config.yaml
cond_dim: 192
widths: [48, 96, 144]
upsampling: "nearest_conv"
orthogonalizer: "newton_schulz_5"
Rows from block 5, named by matrix and row number. Each number is 128 + 32 x the weight over its row's rms, rounded and kept within 0 to 255. All counts start at 0. After the name is the row's rms in percent of the matrix's.
# emb: conditioning projection (model.mid.1.emb.weight, 288x192), inputs 0-63
emb.96 163 [148 117  96 157 155 123 125 132 103 155 135 110 109 143 141 120 137  51 116 130 125 102 112  85 119 117 109 132  96 119 136 155 149 106 132 119 140 126 170 144 168 118 125 102 122 138 124  76 123 103 124 163 115 137 138 121 119 123 127   0 126 152 149 151]
emb.97 090 [155 119  98 170 157 129 142 129 140 146 130 141 100 114 101 135 180 113  99 114 147 137 120  74 114 161 144  97 115 133 119 131 123 144 140  90 152  76  66 161 158 156 139 139 147 154 105 110  75 111 139   0 124 127 137  94 124 107 138  92 127 138 130 155]
emb.98 094 [174 146 149 177 125 119 133  98 121 137 133 145 139 151 112 127 143 130 109 106 158 128 147  86 116 140 168 146 122 141 137 147 155 140 145 103 137 148 154 171 116 151 104 130 146 154  90  39  93 132 131 128 123 146 163 134 141 105 154   0 138 156  96 167]
emb.99 192 [ 64 146  69 127 118 139 133 100  87 150 129 153  42 117 102 108 145 205  77 116 131 129 162 114 118 110 139 191  87 141 130 131 127 106 143 127 119 106 146 147 108 140  86  92 135 116 140 110  94 130 157  58 129 146 112   5 120  99 125 141  86 119 117 137]
emb.100 154 [143 138  98 134 144 166 127 116 132 122  71 179 157 112 187 122 176 139 104  86 176 125 133 110 120 102 126  77 141 144 167 161 103 134 125 138 139 162  81 131 160 195 142 141 119 136 125 194 133 133 139  70 181 117 136 105 135 194 101  54 127 143 183 122]
emb.101 196 [122 130 127 131 131 113 112 114 112 146 142 115  96 142  93 122 151  95  80 120 106 153 132 101  94 158 115 130 117 114 121 127 145  96 135  84 106  85 139 131 121 125 102  88 123 155 122  53 102 146 132 211 109 130 116  38 124 118 149   0 123 143 128 134]
emb.102 060 [107 101  97 145 102 111 102 133 140 114 135 156  96  91 121  97 128 180 108 151 142 107 186 158 112 135 155 145  97 149 141  99 138 137 156  88 112 110 127 184 132 181 124 141 144 114 107 107  79 127 112  42 110 153 161 111  99 136  96 133 132  97 108 117]
emb.103 150 [113 138  78 122  99  95 149  82 117 110 159 125 117 131 119  73 127 148 126 121  81 146 104 102 108 129 139 100 136 123 109 114  84  85 145  93  94 113 124 114 147 105 102 131 126 118 115 111 138 106 131 255 131  87 134  21 141 104 100   7 173 132  92 100]
emb.104 029 [151 160 112 147 124 133 157 136 134 116  83  86 161 149 158 153 116 134 151 142 128 141 137 117 104 129 143  95 121 145 107 128 145 122 107  79 163 157 113 130 128  71 104 119 115 144 117 175  95 103 144  31 154 124 152 173 113 140 167  31 177 135 129  99]
emb.105 115 [ 87 138 109 163 147 102 118 101 114 141 100 158  83 110 100 121 144 138 111 123 113 111 154 122  99 116 133 159 115 111 145 135 167 123 158  99 121  98 123 141 121 127 103 116 143 144  96  38  77 106 127   2 113 114 141  91 123 106 132  34 139 157  66 152]
emb.106 077 [137  90 111 150 137 113 165 115 158 156 110 145 149 144 125 114 139  75 102 142 117 155 161 108 108 155 115 158 128  86 154 140 167 145 137 102 129  71 159  94 107 104 121 105 121 155  73  30  83 108 142 154 153 119  78 116 127 126 136   6 155 136 102 193]
emb.107 130 [ 78 144  93 116 161 133  92 144  81 159 121 124 145 144 134 140 120  84 103 158 148 139 141 122 134 119 159 126  73 109 101 127 112 165 132  95 126  84 143  75 127 146 155 145 114 133 108 128 137 123 102 211 124 118 101  33 161 138  89  32 131  75 155 133]
emb.108 018 [132 123 150 180 121 118 128 136 131 170 164 133  91 114  97 128 141 136 111 131 126 147 144  95 147 131 142 127  90 121 108  73 124 117 100 144 125  97 219 207 125 103  76 117 110 123  79 134  83 134  89 105 151 114 142  67 131 128 123  73 139  97 125 110]
emb.109 092 [105 112  73 143 110 108 128 116 124 143 119  69 124  78 132 116 102  96 155 146 114 124 106 125 133 130 105 130  92 110 115 112 108 162 102 141  96 108 163 102 142  94 106 143 137 103  47 105 109  74 129 242 150 112 133  73 139 136 117  23 172 156  79 129]
emb.110 134 [ 72 124  48 118 128  72 153 170  89 141  95  99 100 158 115 133 147 149 132 131 105 146 143 129 112 124 146 137 113 125  75 128  96 121 144  98 131 107 141 112 135 177 127  91 146 122 112 114 125 138 141 109 135 133  54  48 132 115 110   0  86 123  95 175]
emb.111 167 [127 139 147 159 112 107 122 147  90 165 103 127  86 134  79 137 154  62 103 100 120 118 129 127 117 141 140 125  98 111 139 130 134 133 158 122 121  89 124 141 109 144 177 111 132 190 106  75 136 126 102 163  90 121  81  83 147  83 117   0  98 124 105 166]
emb.112 241 [125 129 147 149 109 101 133 116 138 122 176 104 150 148  97  97 115 100 125 171  89 147 105  74 140 152 127 146 129  95 123  95 113 112 124 122  89  76 168 140 136  82 135 120  94 132  81  68 128 122 104 151 126 118 127 139 160 140 136 178 137 140 100 121]
emb.113 119 [154 144 109 127 134 140 164 123 134 128 149 112 160 115 155 149 129 154 141 143 111 115 164 165 120 120 148  94  93 152 142 126 167 133 105 122 152 113 138 177  88 123 109 150 123 114  87 131 126 105 121  63 125 112 135 210 150 106 141  27 154 118 120 158]
emb.114 016 [125 112  97 158 155  81 111 119  97  89 112 136 127 146  67 123 122 162  93 149 127 129 141  43 141 209 197 134  83 152 133  97  95 113 140  70 165 124 156 157 126  82  87 141 123 105 132  97 109 166 113   5 120 134  99  85 141 150 111  82 144  99 124 113]
emb.115 083 [ 79 109  71 120  99 124 110 122 148  85 182 109 111 133 131 116 153 122  79 168 103 134  75  96 128 164 135 135 151 111  99 124 105 120 186 133 108 100 195 100 146 116 156  82 137 104 101 109 168 135  81 255 122  94 125  62 139  96  98 122 166 111 143 135]
emb.116 150 [142 135 139 145 150 107 113 132 141 131 109 115 134 129 129 134 142  77 133  97 116 119 147 143 117 175 110 115 118 122 130 132 156 143 109 114 138  87 140 124 121 125 168  93 141 150 136  95 105 132 156 168 113 137 151 154  98 118 144   0 138 148  57 145]
emb.117 067 [ 72 111  92 167 144 153 142 113 134 166  78 163  63  94 148  88 101 101 107 111 149 104 172 130 152 133 159 161  87 129 137 123  74 153 154 106 133 133 148  98  68 149 103  83 168 100 102 122 156 143 153 151 104 117 113 109 132 100 155  77 133 130 121 186]
emb.118 165 [ 70  75 147 143 136 116 129 146 144 116 151 130 123 141  79 140 138  66 113 160 118 172 101  91 172 154 121 118 145 108 141  75  78 126 159 138  80  50 111 116 148 112  99 106 139 117 111 167 116 125 116  75 137 146 156 115 123 112 123 105 154  91 122 119]
emb.119 185 [153 146 106 126 142  93 118 133 129 132 117 100 132 146 108 150 121  76 122 105 122 127 125 125 120 132 130 103  98 117 116 164 127 129 148 137 112 103 115 146 106 126 100  95 125 150  89  84  90 140 154 203 120 130 132  98 135 117 144   0 117 194 109 134]
emb.120 094 [ 70 108 172 122 175 117  96 149  91 128 109 151 121 131  75 144 172  97  63 143 150 161 110 109 115 160  76 141 128  99 115 158 139 154 114 128 140  87  66 143 159 109 145  94 131 175 133 117 162 155  88   0 126 106 100  99 160 143 135  89  98 111 169 129]
emb.121 099 [ 85 166  93 127 141 132 170  97  87 122 121 157 137 192 112 116 148 102  92 158 127 158 155 106 124 115 131 152 115 128 133  98 118  87 126 108  97  97  95 122 122  71 146 144 114 114 154 172  71 138 127  92 130  84 152  81 100 128 115  54 142 143 173 137]
emb.122 081 [ 85 141  77 125 136 156 135 100  97 129 125 147  82  95 115 121 120 134 130 106 128 149 176 152 123 105 149 164 101  93 157 107 139 127 148  82 120 138 120 147  99 164 118 153 164 116 109 146  93 152 166   0 112 126 150 147 111 118 113  77 140 108 107 136]
emb.123 116 [ 88 155 103 143 170  91 125 139 143 149 130 121 130 102 106 115 167  87 128 138 100 163  58 101 126 136 151 117 110 121 134  92 100 155 131 105  98  69 149 128 127  72 109  72 123 118  71 125 119 153 108 223 141 116 104  49 156 165 111  47 151 138 141 108]
emb.124 071 [ 97 137 150 170 130  99 120 122 112  99 122 140  75 139  80 128 174  85  88 155 140 127 134 142 139 151 122  90  75 140 126  91 106 136 133 125 113 136 134 106 130 119 118  84 100 143 113  78 104 155 123 134 123 126 119 141 168 167 127 150 120 106  98 115]
emb.125 132 [104  97 106 161 112 119 112 143  91 137  78 144 122 152 111 126 164 118  93  99 138 122  92 101  74  98 127 156  78 142 105 157  90 133 121 118 112 104 127 156 177 146  95  81 123 120 120 163 153 139 132 190 133 126 140   0  89 130  74   0 121  89 150 143]
emb.126 198 [169 146 160 119 141 153 130 122 110 136 104 127 164 151 103 146 147  53 134 124 151 116 116 119 102 121 125 106 116 128 133 148 154 126 117 124 144 128 104 154 143 136 120  99 120 161 117  88 120 134 137 172 147 102 147 172 116  81 152   0 124 162 134 150]
emb.127 087 [172 114 114 133 131 122 146 185 112 103  94 129  97 149 134 131 154 113 108 158 122 111 149 142  46 104 118 152 148 101 138 130 160 162 130 134 130 133  90 150 146 137 110 122 126 152 153  87 106 120 158  23 110 129 125 162 124 100 103 115 122 177 100 138]
emb.128 043 [132 122  96 165 123 101 107 126 123 122 139 163  43 143  97 129 125 131 121 119 110 124 153 130 109 113 147 202  97 111 127 134 121  94 148 105 131 135 129 130 151 175  96  82 155 119 135  67 118 108 118  51 132 152 117 109 131  77 122  94 108 128 134 122]
emb.129 045 [130  95 148 134 167 140 138 144  94 135  96 119 140 123 123 155 168  97 129 123 125 104 159 117 102 106 149 116 116 136 128 177 155 110 116 116 145 134 101 120 139 136  99  87 142 176 115 117 133 112 133  39 114  92 162 121 120 125 150   0 106 183 113 116]
emb.130 102 [ 84 147  86 122  96 131 105 138 123 143 114 167  85 109  68 123 137 102  94 112 152 151 123  52 122 169 114 140 140 129 182 139 101 121 137 133 109  80 127 119 125 157 142 178 151 119 130 181 112 128 135  60 101 137 115  22 127 100  97  58 124 160 158 139]
emb.131 226 [179 124 139  97 148 148 165 158 147 129 122 101 180 131 158 129 120  89 187 132 124 116 128 152 131 144 139  98 125 134 127 145 178 141 109  95 154 136 130 138 129 112 145 152 125 127  89 114 130 110 123 102 109 114 138 255 144 107 133  25 152 131 118 127]
emb.132 109 [128 175  98 171 143  96 141 147 120 118 128  96 109 140  91 134 154  85 127 125 104 182 135 117 135 134 133  96 139 122 151 112 111  93 137 103  96  75 108  82 154 136 136 108  88 125  99 125 125 118 102 181 151  93 129  24  93 170 138   0 142 154 151 134]
emb.133 200 [ 81 113  78 105  92 123 126 117 134 118 136  86 137 126 127 125 144 148 116 139  93 110  94 117 108 129 126  77 146 115  95 117 142 127 106 136 141 131 122  88 144 103 159 144 118 126  90  82 159  93 100 255 137 113  62  33 120 135 112  52 167 124 102 120]
emb.134 182 [ 63 110 147 153 169 116 112 124 144 134 107 153 153 166  89 117 151  16 100 126 150 141  86  81 125 154 155 110 110 113 127  95  78 150 118 142  99  77 105 121 145 111 137 133 125 140  98 169 133 133 129 125 123 121 143  88 128 138 102  34 116  93 186 109]
emb.135 045 [ 66 134 180 158 150  60 128 130 154  82  83 162 101 108 124 127 161  92 138 153 137 151 117  89 153 173 125 150  89 126 116 154  80 151 148 115 101 103  43 130 155  90 125 149 125 148 103 130 136 157  88   0 103 104 128 102 125 147  95  77  71 123 138 133]
emb.136 042 [114  89  89 216 162 149  87 170 114 121 161 122 111 143 103 137 124  70 119 144 125 129 105 116 104 119 121 112 104  89 133 127  73 124 137 145 103 110  78 137 157 143 124 186 140 120 151 120 115 110 122  41 167 167 165  91 137  97 109  35 130 109 124 125]
emb.137 062 [ 88  93  95 107 113  74 175 144 136 147 127  96 117 131 148 147 111 129 108 193 101 181 134 141 162 121 136 174 154 129  63 111  72 119 147 113 135  91 167  89 136 118 127  97 163 126 127 164 177 148 154  73 115 128 146  98 114 118  94 126 154 109 135 135]
emb.138 078 [120 163  84 143 128 140 122  98 127  99 114 143 100 163 117 130 115 149 111  94 158 162 180  86 174 137 118 184 102 171 162 155 175  96 109 152 152 164 104 165 126 156 116 158 119 126 128  80 135 158 129   0 144 105 128 113 120 151 136   0 119 174  79 163]
emb.139 027 [ 48  75  91 166 136  91 162 140  72 156 127 142 151 144 105 146 170 131 109 178 137 167 108  90  95 144 115 183  99 155  91 120 169 114 138 125 143 108 129 113  93 160 108 137 165 112 130 101  91 128 147  48 108 148 125 133 173 117 118  84 170  97 126 102]
emb.140 102 [104 146 116 123 134 106 149 159 109 127  99 137  91 135 136 161 110 113 146 129 117 104 182 163 134 128 121  98 113 121 138 150 167 122 138  89  81 105 121 147 128 113 139 147 158 122  77 103 121 108 156 136 110 136 136 231 113  80 147   0 158 131 111 174]
emb.141 139 [104 147 145 129 112 112 126  94 111 138 181 131 157 141  83 109 108 112  97 161 101 164 109 111 160 163 128 119 159  97 130  86 126 109 136 118 148  83 163 123 106  89 143 117  74 100 115  98 133 134 117 134 125 129 117  79 146 132 122  57 152 104 143 108]
emb.142 200 [146 146 100 149 138 131 143 132 143 112 121 125 131 117 162 142 135 118 143 114 128 103 147 178 117 127 126 130 131 124 139 144 145 156 148  97 120 172  89 151 124 117 117 142 148 128  97  86 120 118 138  69 113 141 128 226 126 123 169   0 138 144  78 130]
emb.143 106 [137 143 136 135 143 136 120 144 146 132  99 129 153 120 129 126 157  79 150 149 129 115 136 136 119 113 127 144 143  92 137 128 191 167 100 106 119 126 134 147 131 101 111  96 120 137 102  64  91 123 138  71 134  91 177 217 133 134 160   0 124 171  98 152]
emb.144 083 [140 108 113 124 171 122 103  89  48 164  89 106 160 172 120 118 132 102 117 130 135  99 120 109 118 126 135 147 158 175 169 160 159 106 125 130 137 105 118 150 119 128  96 122 163 157 100 111 102  98 142  78 134  98 166 135  84 152 116   3 144 174 145 137]
emb.145 069 [116 117 178 151 150 103 110 113 131 104   9 123 123 123 101 147 124  85 100 198 142 174 117 130 140 128 132 141 117 132 105 124 169 166 126 134 135 128  82 110 136 158 118 139 132 152 131 114 172 140 171  95 106 112 124 183 148 131 151 149 102  95 126 120]
emb.146 072 [128 137 156 116 137 170 105 168 144 174  98 145 105 198 143 102 144  55  76 126 179 166 152  72 116 143 172 184 132 110 116 158 128 115 120 109 160  90  73 166 131  84 139 102 134 141 139 142 138 146 114  16 120  97 121 186 131 131 114  41 108  95 125 108]
emb.147 042 [154 124 127 136 113 134 119 144 121 149  89 134  92 156  89 130 153  86 113  94 167 136  97 128  96 119 154 135 123 134 123 149 164 121 158 162 106 103 174  92 108 106 154 116 136 107  69 117 152 140 127  71  79 172 160 132 113 124  95 203 114  92 173 168]
emb.148 050 [155 101 146 166 174  90 129 119 130 109  88 152 165 126 148 152  88 117 192 115 142 136 148 107 109 139 127  50 117 107  96 156 112 156 119 111 110 152 152 118 140 169 109 197 121 137 149 147 138 125 130  47  84 156 135 167 125 139 179 116 161 118 151  77]
emb.149 057 [182 140 125 164 122  99  87 118 159 128 157 131  59 124 167 140 106 178 143  79 117 169 118 150 139  94 136 194 112 189 107  87 142 181  89  89 164 179 133 124  88  77 173  79 122  86 115  80  96 144 123 132 145 161 111 173 121 147  98 148 137  72 128  86]
emb.150 019 [154  67  16  64 101 159 137 169 104 132 146  93 119 151  80 157 125 125 163 141 167 122 125 141 136 105 154 101 118 143 148 157 162 123  85 137 134 126 192  95 133 130 137 107 148 174 103 142 134 105  95 207  97  84 155 112  81 173 126  56 149 141  76 133]
emb.151 049 [109 103 109 131 146 115 111 158 101 160  76 129 123 127  65 127 185  91 135  94 107 128 112  93 142 123 139 104 120 104 147 151 153 120 173 101 137  82 139 147 117 162 101 108 153 163  88  90 108 213  85 255 137  85 131  37 102 115  96  41 153 180 103 159]
emb.152 108 [145  92 166 153 172 106  92 152 132 118 143 139  95 111 166 114 122  75 121 117 128 105 156 136 117 110 125 149  94 113 103 163 171 149 123 150 118 144 172 161 120 121  92  79  91 146 116  54 138 129 113  89 119 154 158 175 118 117 172   0 142 167  76 118]
emb.153 071 [ 99 162 155 102 153 110 150 111 157 135 143  69  83 124 160 138  76 113 150  98 155 135 143  99 153 114 163 152 123 131 162 134 138 166 154 180 153 137  70 119  93  85 124 159 125 120 132 203 104 102 157  76 111 122 120 159 139 150 143  75 112 117 198 144]
emb.154 044 [154 170 147 147 113 114 118  87 104 198 197 118 129 142  95 106 196 146  77 127 139 180 127 124  90 191 103 130 150 148 103 126  76  84 154 111 154 125 166 114 162 119 166  71 113 118 159 115 130 134  96 187 137 160 105  14 142 111  87 129 145  81 173 114]
emb.155 078 [139 138 137  98 100  97 102 131 110 144 160  98 122 160  94  76 118 120  89 105 127 144 132  71 126 127 160 154 151 127 109 154 117 110 150  87 123 107 129 125 117 143 191  89 166 145 148 154 131 127 127 187 105 148 118  17 133 123  84  17 114  80 138 121]
emb.156 043 [ 71 133 145  87  97 167 110 149 146 133 161 134 101 102 105  80 102 177  90 162 100 166 127 112 139 130 140 118  98 166  75  98 129  92 167 194 129 150 193 147 154  97 113  93  92 105 110 144 160 113 131 230 118 135  61  37 180 127  92 143 122 158 160  92]
emb.157 050 [ 65 142  62 134 159 126 135 159 129 119 112 138 142  98 165 110 150 160 153 130 139 115 151 160 133 100 146  70 113 116  92 108 107 110 135 195 107 130 180 109 111 108 142 107 110  97 114 127 181 125 117 255 119  88  99  56 102 167 148  42  97 127 117 122]
emb.158 056 [ 93  91 184 116  97 160 114 119 144  94 125 168 160 110 140 173 157 105 102 158 135  96 130  82 141 188 176 138  76 156 134  98  86 159 130 124 149 101  68 156 135 129 146 122 128 165 136 169 153 130 130 117 116 146 151 186 173  65  79   0 119 117 158 160]
emb.159 149 [ 82 128 161 113 131 132 159 123 164 118 114 117 116 142 181 175 118 110 132 145 155 133 148 143 106 120 125 148 106 164 159 155 107 143  94 122 142 163  92 152 123 131 133 143 139 107 111 210 144 155 155   0 144 132 183 255 109 139 157  51 112 164 159 161]
emb.160 029 [ 87  96  63 110 122 125 134 190 175 160 149 124 107 133 143 144 120 167 149 116 120 168 119 201  74  99  98 119 111 133 104 112 133 112 103 160 142 201 167 110 112  82 146 144 109  92 130 144 120 148 154 255  86 122 106 110 137 151 131 127  90  60 171 109]
emb.161 046 [157  91 134 138 115  94 121  88 134 146 117 139  62 122  95 118 180 123 141 115 131  89 184 107 136 153  78 154 117 113 147  83 149  99 131 112 148 110 131 139  99 104  64 134 105 150 142 139 114 163 117  32 144 147 130 175  90 137 128 139 105 176 172  91]
emb.162 058 [ 92 154 155 146 146 104 115 110 126 120 107 125 104 144 174 170 149 167  97 114 132 150 133 120 182 129 133 167 151  96  79 145  63  80 138 145 110  68 101 164 139 112 161 128 175 100 191 183 117 145 163  84 157 128 102  60 131 171 146 155 108 115  91 104]
emb.163 089 [188 145 159 134 154  83 151 109 115 136  65 118 129 119 125 140 113 116 135  52 169  92 163 114 104 130 133 132 140 151 139 184 168 152 163  71 121 165  83 172 137 174  97 124  99 149 117 109 137 147 138 138 142 100 156 217 110 177 156   0 118 121 133 111]
emb.164 073 [133  99 180 141 140  61 146 117 167 128 102 132 135 130 129 141 117 140 111 111 191 131 137  96 153 137 183  85 115 172 147  90 126 140 133 100 128 155  48 145 112 126  91 174 131 193 101 198 178 145 169 100 115 138 142 181 107 164 156 103 106 147 172  84]
emb.165 044 [129 120  84  89 117 111 135 126 107 122 114 120 175 169 111 141 159  93 143 143 129 192 118 129 180 169 128 149 132 141 133  74 127  92 141 133 163 126 204 123 110 118 152 146 103 149 132 207 167 120 107 151 143 133 147  78 150 127  61  91 156 130 128  63]
emb.166 140 [195  96 206 121 164 143 133 159 103 116 143 141 116 140 106 147 147  38 148 113 132 145 145 144 100 189 135 131 121 147 133 133 159 138 129  78 101 104 112 118 131 114 133 119 117 184 115  81 102 154 138  36  92 143 143 223 115 109 141 118 159 149 127 168]
emb.167 037 [101 139  81 151 112 157 115 135  75 136 211 146 113  87 139  77 134 102 115 105 135 138 150 114 167 190 149  87 127 110 110  54 157  98  99 145 152 104 140 121 120 128 122 137  96 104 121 105 157  93 162 198 148 128  78 108 156 146 153  97 153 156 140 117]
emb.168 050 [ 26 101 150 106 111 151 108 135 120  94 113 164 201 135 123 136 137 124  99 177  88 139 145 156 131 110 114 117 112 120 131 123 106  93 148 119  56  70  98 110 130 151 120 136 135 107 170 168 183  97 148 228 102 125 130 121 136 140 124 128 161 115 179 109]
emb.169 104 [ 93 136 173 127 113 159 143 125  68 119 165 115  48 114  90 110 121 171 108 153 120 139 161 160 121 136  81 126  94 129 105  94 106 112 135  76 123 133 104 127 125 139 133  94 115 120 178 161 118 163 131  41 158 127 110 162 141 125 134 255 104  73 122 130]
emb.170 047 [119 115  97 145 157 137 179 103 135 141 151 134 122 101  99 147 139 126 117  78 117 125 163 110 101  52  76 100 164 182 138 123 177 136 125 135 160 142  47 147 118 139 111 101 127 181 152 102 143 132  99 186 148 117 157  66  72 111 116  27 124 203  75 146]
emb.171 044 [147 172 167 130 164 165 114  90 119 133 154 123 126 115 102 105 159 144 119 150  68  91 140  90 148  65 146 195  95 116 118  54 133  69 207 116  76  95 194 141 105 135 112  66 104 109 108  88 129  96 140 184 115 149 141  86 125 130 134 143 125 134 109 133]
emb.172 033 [ 81 160 117  84 115 102  84 162 152 158 163 113 141 229 132 144  87 119 142 120 109 164 135 117 179 125 105 114 114 109 147  59  89  52 124 130 133  98 122 101 172 107 135 101 108 159  84 128 185 151 115 189 145 101 115  77 133 207 123 126  99  95 155  92]
emb.173 053 [135 138 131 134  93  47  73 144 134 151 130  95 131 173 163 148 134 156  92 137  98  87 180 178 156 180 146 157 144 112 144  99 106 150 148 191 129 137 169 123 163 167 166  91 139 115 202  90 139 130 104  86 138 101  79  32 141 162 131 231 125  93 136  82]
emb.174 036 [ 87 123  85 138 145 139 183  57 112 105 138 160 210 112 139 106 134 149 118 137  91 139 162 109 130 142 107 135 149 115 173 118 110 155  99 177 141  64 105 125  89  92 175  82 175 132 126 153 139  67 148 122 164 108 123  65 111 129 147  98 127 121 148 107]
emb.175 054 [125  71 162  89 162 147 101 155 121 106 154 148 175 172  89 121 151 108 130 161 119 116  99 174  67 111  95 191 112 132 164 122 155 100 145 135 203 100 152 167  97 105 127 140 120 149 144  96 144  73 136 153 104 120 138  79 166  76 119   0 130  82 131 125]
emb.176 037 [113 121 125 199 149 105 105 155 138 168  92 152 128 167  82 124 111 153  74 177 120 138 129 140  87  86 120 147 146 104  98  73 139 148 131 116 179  80  86 139 117 153 110 110 139 156 119 160  61 148 126  57 130 177 127  80 118  91  75 125 100 136 124 147]
emb.177 043 [108 127 120 148 130 154 108 145 134  93  90  99 116 125  66 147 153 162 128 118 152 150 129 136 114 125 100 116 158 164 163 174 142  97 133 110 142 105  74 122 109 147 160 108 119 151 197 128 139 138 142  32 146 123 134  88  90 162 218 122 135 129 128 171]
emb.178 025 [146 136 144 148 103  95 107 137 102 109  74 163 189 117 114 108 203  75 175 151 101 139 157 161  91 107 119 116 104 107 138 128 112  84 117 135 157 159  62 136 186 175  93 151 156 147  99 131 110 127  73  94 137 115 125 204 108 125 137  27 107 140 193 121]
emb.179 050 [127  96  63 180 166 114 155 111 112 157  98 176  97 100  94 127 148  95 100 132 147 129 132 147 124 122 152 110 147  98 163 123 157 133 166 149 125 118 183 149 178 148 122 133 166 168 160  90  83 146 164 125 120 203 108  46 153  86 103  90  97 137 110 146]
emb.180 033 [150 134 131  99 121 142 112 125 129 145 153 181 168 163 127 102 128 119 105 168 125 148  93  83 137 108  99  84 173  79 107 122 141 114 123 130 170  68 113 103 146 141 138 134 103 134 115 107 202 121 143 108  67 116 111 172 157 156 111  53 117  69 117  69]
emb.181 057 [124 130 170 130 136 201 147 114 128 104 151 129  81 115 115 105  69 206 109 155  93 110 132 127 187 121 142 130 140 105 123  76 120  76 143  93 167 100 149 105  99 112 112 102  89 141 146 102 137 166 106 138 120 123  72   0 158 138 114 219  66 167 150 144]
emb.182 050 [112 127 166 139 179 147 148 167 113 133 118 125 118 134 151 137 140  98 145 114 152 103 134 148  87 128 159 138 160  99 153 183 125 140 125 154 146 171 101 160  84  99  80 135 139 156 119 143 128 120 200 118  93 129 125 194 115 116 181  30 167 130 173 125]
emb.183 067 [ 89  83 163 135 114  49 149  93  90 117 111 165  79 102 129 175 122 176  79 146 173 121 154 124 139 158 157 132 125 116 144 122  97 123 149 151 123 105  91 170 147 126 141 164  89 140 135 125  84 152 165   0 121 154 140 198 138 146 111 203 100  97 151 150]
emb.184 082 [153 134 136 130 148 163 146 134 141  94 132 147 203 147 122 108 119  79 151 172  95 134  72 109  90 133 150  71 124 112 106 105 116 139  85  94 121 133 117 119 145 120 117 163 142 112 126 143 168 140 100 255 113 122 110 171 103 116  99  45 174 137 148 123]
emb.185 074 [ 36 155 112 119 136 126  86 133 146 153 102 137  84 111 113 112 104 208  76 124 150  90 162 135 152  88 125 106 147 120 159 113 131 130 100 182 130 123  92 109 140 134 150 148 158 111 165 152  99 126  97   0 135 130 124  99  90  97 107 201 135  77 105 112]
emb.186 124 [154 148 153  97 173 147 141 112 132 110 105 131 122 167  64 112 135 164 142 114 163  92 119 147 101 123  92 120  92 121  82 125 135 104 120 132 143 158 142 158 106 148  89 139 135 190 165  74 151 144 150 144  90 183 200 127 141 150 163  33  94 169 131 135]
emb.187 037 [115  42 103 157 128 107  95 149  95  62 185  86 141 142 170 133 106 168 158 113  59 135 125 137 143  98 117 134 142 141 120 111 164 101 129 129 126  51 175 126 174 118 182 103 119 122 158  51 146  74 100 240 168 125 118  20 155 158 142 113 115 116 116 118]
emb.188 112 [122 149 112 134 130 135 112 125  89 123 155 162  87 123 137 100 133 183  94 123 147 118 172  99 121 144 129 161 135 152 135 107 146 107 144 122 141 133 157  96 128 141 123 116  95 127 113 104  86 110 115  99 114 199 101   0 132 162  74 160  87  89  95 126]
emb.189 057 [112 144 167 132 157  95  85 111 154 116 145 131 105 128  75 152  98  86  74 101 118 141  98  86 146 158 114 140 133 103 156 111 159 134 153 113 119 140 173 139 147 150  72 103 109 179 139  95 144 130 137 159 161 191 124  46 153  81 133  92 128 142 110 172]
emb.190 066 [122 137 138 107 126 136  71 157 123 122  97  94 167 106  84  92 141  80  62 104 136 120 123 122 106 164 119 159  89 138 174 156 169  88 131 150 109 153 104 117 131 137 124 122 124 155 115  77 135 158 124  69 158 118 144  78  97  97 122   0  87 125 155 137]
emb.191 020 [147 114 128 108 125 150  82 147 172 139 132 149 156 140 126 139 182  82 134 125 130 104 139 125 116  86 126  82 126 103 177 124  97 136  84 115 123 142  79 153 191  77 105 127 105 196 122  85 139  88 157 136 123 117 158 188  97 162 131   0 132 191 119 161]
emb.192 030 [139 142 146 143 165 111 165 124  80 191 139 131 135 166  78 106 124  10 100 168 149 124  96 138  58 136  99 178 151 139 135 140 135 188 138 152 121 104  60 125 122  52  98  75 156 209 107 178  89 126 104 149 132 117 156 129  96 148  52  85 172 111 198 149]
emb.193 088 [139 138  79 122 117 145 130 146 147 119 103 117 185 157 118 130 158  90 114  92 134 125 115 121 115 151 109 146 194 121 128 125 141 119  95 173 160 110 147 162 121 108 179  94 113 118  65 126 110 123 130 185 147 132 119  33 131 162 141   0 131 150 117  89]
emb.194 040 [164 143 182 139 156 110 175 124 176 117 126 149 118  91 137 137 132 129 148  98 158 124 145 109 137 115 109 137 169 139 174 154 139  93 161 115 193 167 195 160 112 117 140 111 127 132 134 122 109 207 122 161 123 141 163 174 139 143 139  67 120 190 162 167]
emb.195 028 [135 136 111 146  92 132 101 130 109 239 167 120 138 123  90  88 169 128 118 138 137 153 132 139 128 102 129 153 147 119  82 133 109 168 145 159 119 145 172  80  93  97 181 118 110  69 122 115 145  77 109 153 188 102 103 167  66 120  70 110 131  92 121 127]
emb.196 064 [104  81 143 113 182 124 100 147 147 116 146  93 162 143 117 163 146 115 110  84 147 176  96 104 176 176  72 183 171 152 139 162 125 140 139 193 103 105 109 108  69  89 178 109 159 126 144 210 131 133 119 131 131 109 114  26 140 115 152  19 118 132 173 118]
emb.197 084 [117 166 155 120 150  89  75  85  87 138 115 132  92 114  82  93 134 137  78 123 113 128 139  69 122 140 114 157 119 110 140 157 117 108 188 105 171  94  90 129 114 166 118 111 191 147 114  71 125 147 117   0 105 136 150   4 114  90 107  96  93 124 145 179]
emb.198 099 [128 140 157 108 162 166 144 137 120 113  92 150 131 130 130 138 107 124 117  90 128 138 143  82 111 153 127 177 129 105 132 151 132 142  90 111 107 107 107 132 138 114 130 121 153 112 121 132 137 106 112   3 116 147 132 175  97 150 150  11 103 173 113 157]
emb.199 072 [155 116 121 117 142 144  69 114  96 155 103 175 148 135 108 145 109 156  63  60 141 153 131 109 134 145  76 139 135 143  97 119 158 109 131 144 124 106 145 102  92 143 146  66 168 161 165  94 130 173  98 249 102 114  74   0 107 111 135   0 138 125 114 161]
emb.200 063 [133 104 120 120 140 130 117 189 151 164 159 160 164 119  83 133 123  73  91 129 116 167 130  84 149 155 115 137 126 110 169 102 128 184 107 194 146  70 154 144 109 114 161 165 127 149  92 113 101 167 124  80 117 128 137  61  94  54 186  20  96 103  80 114]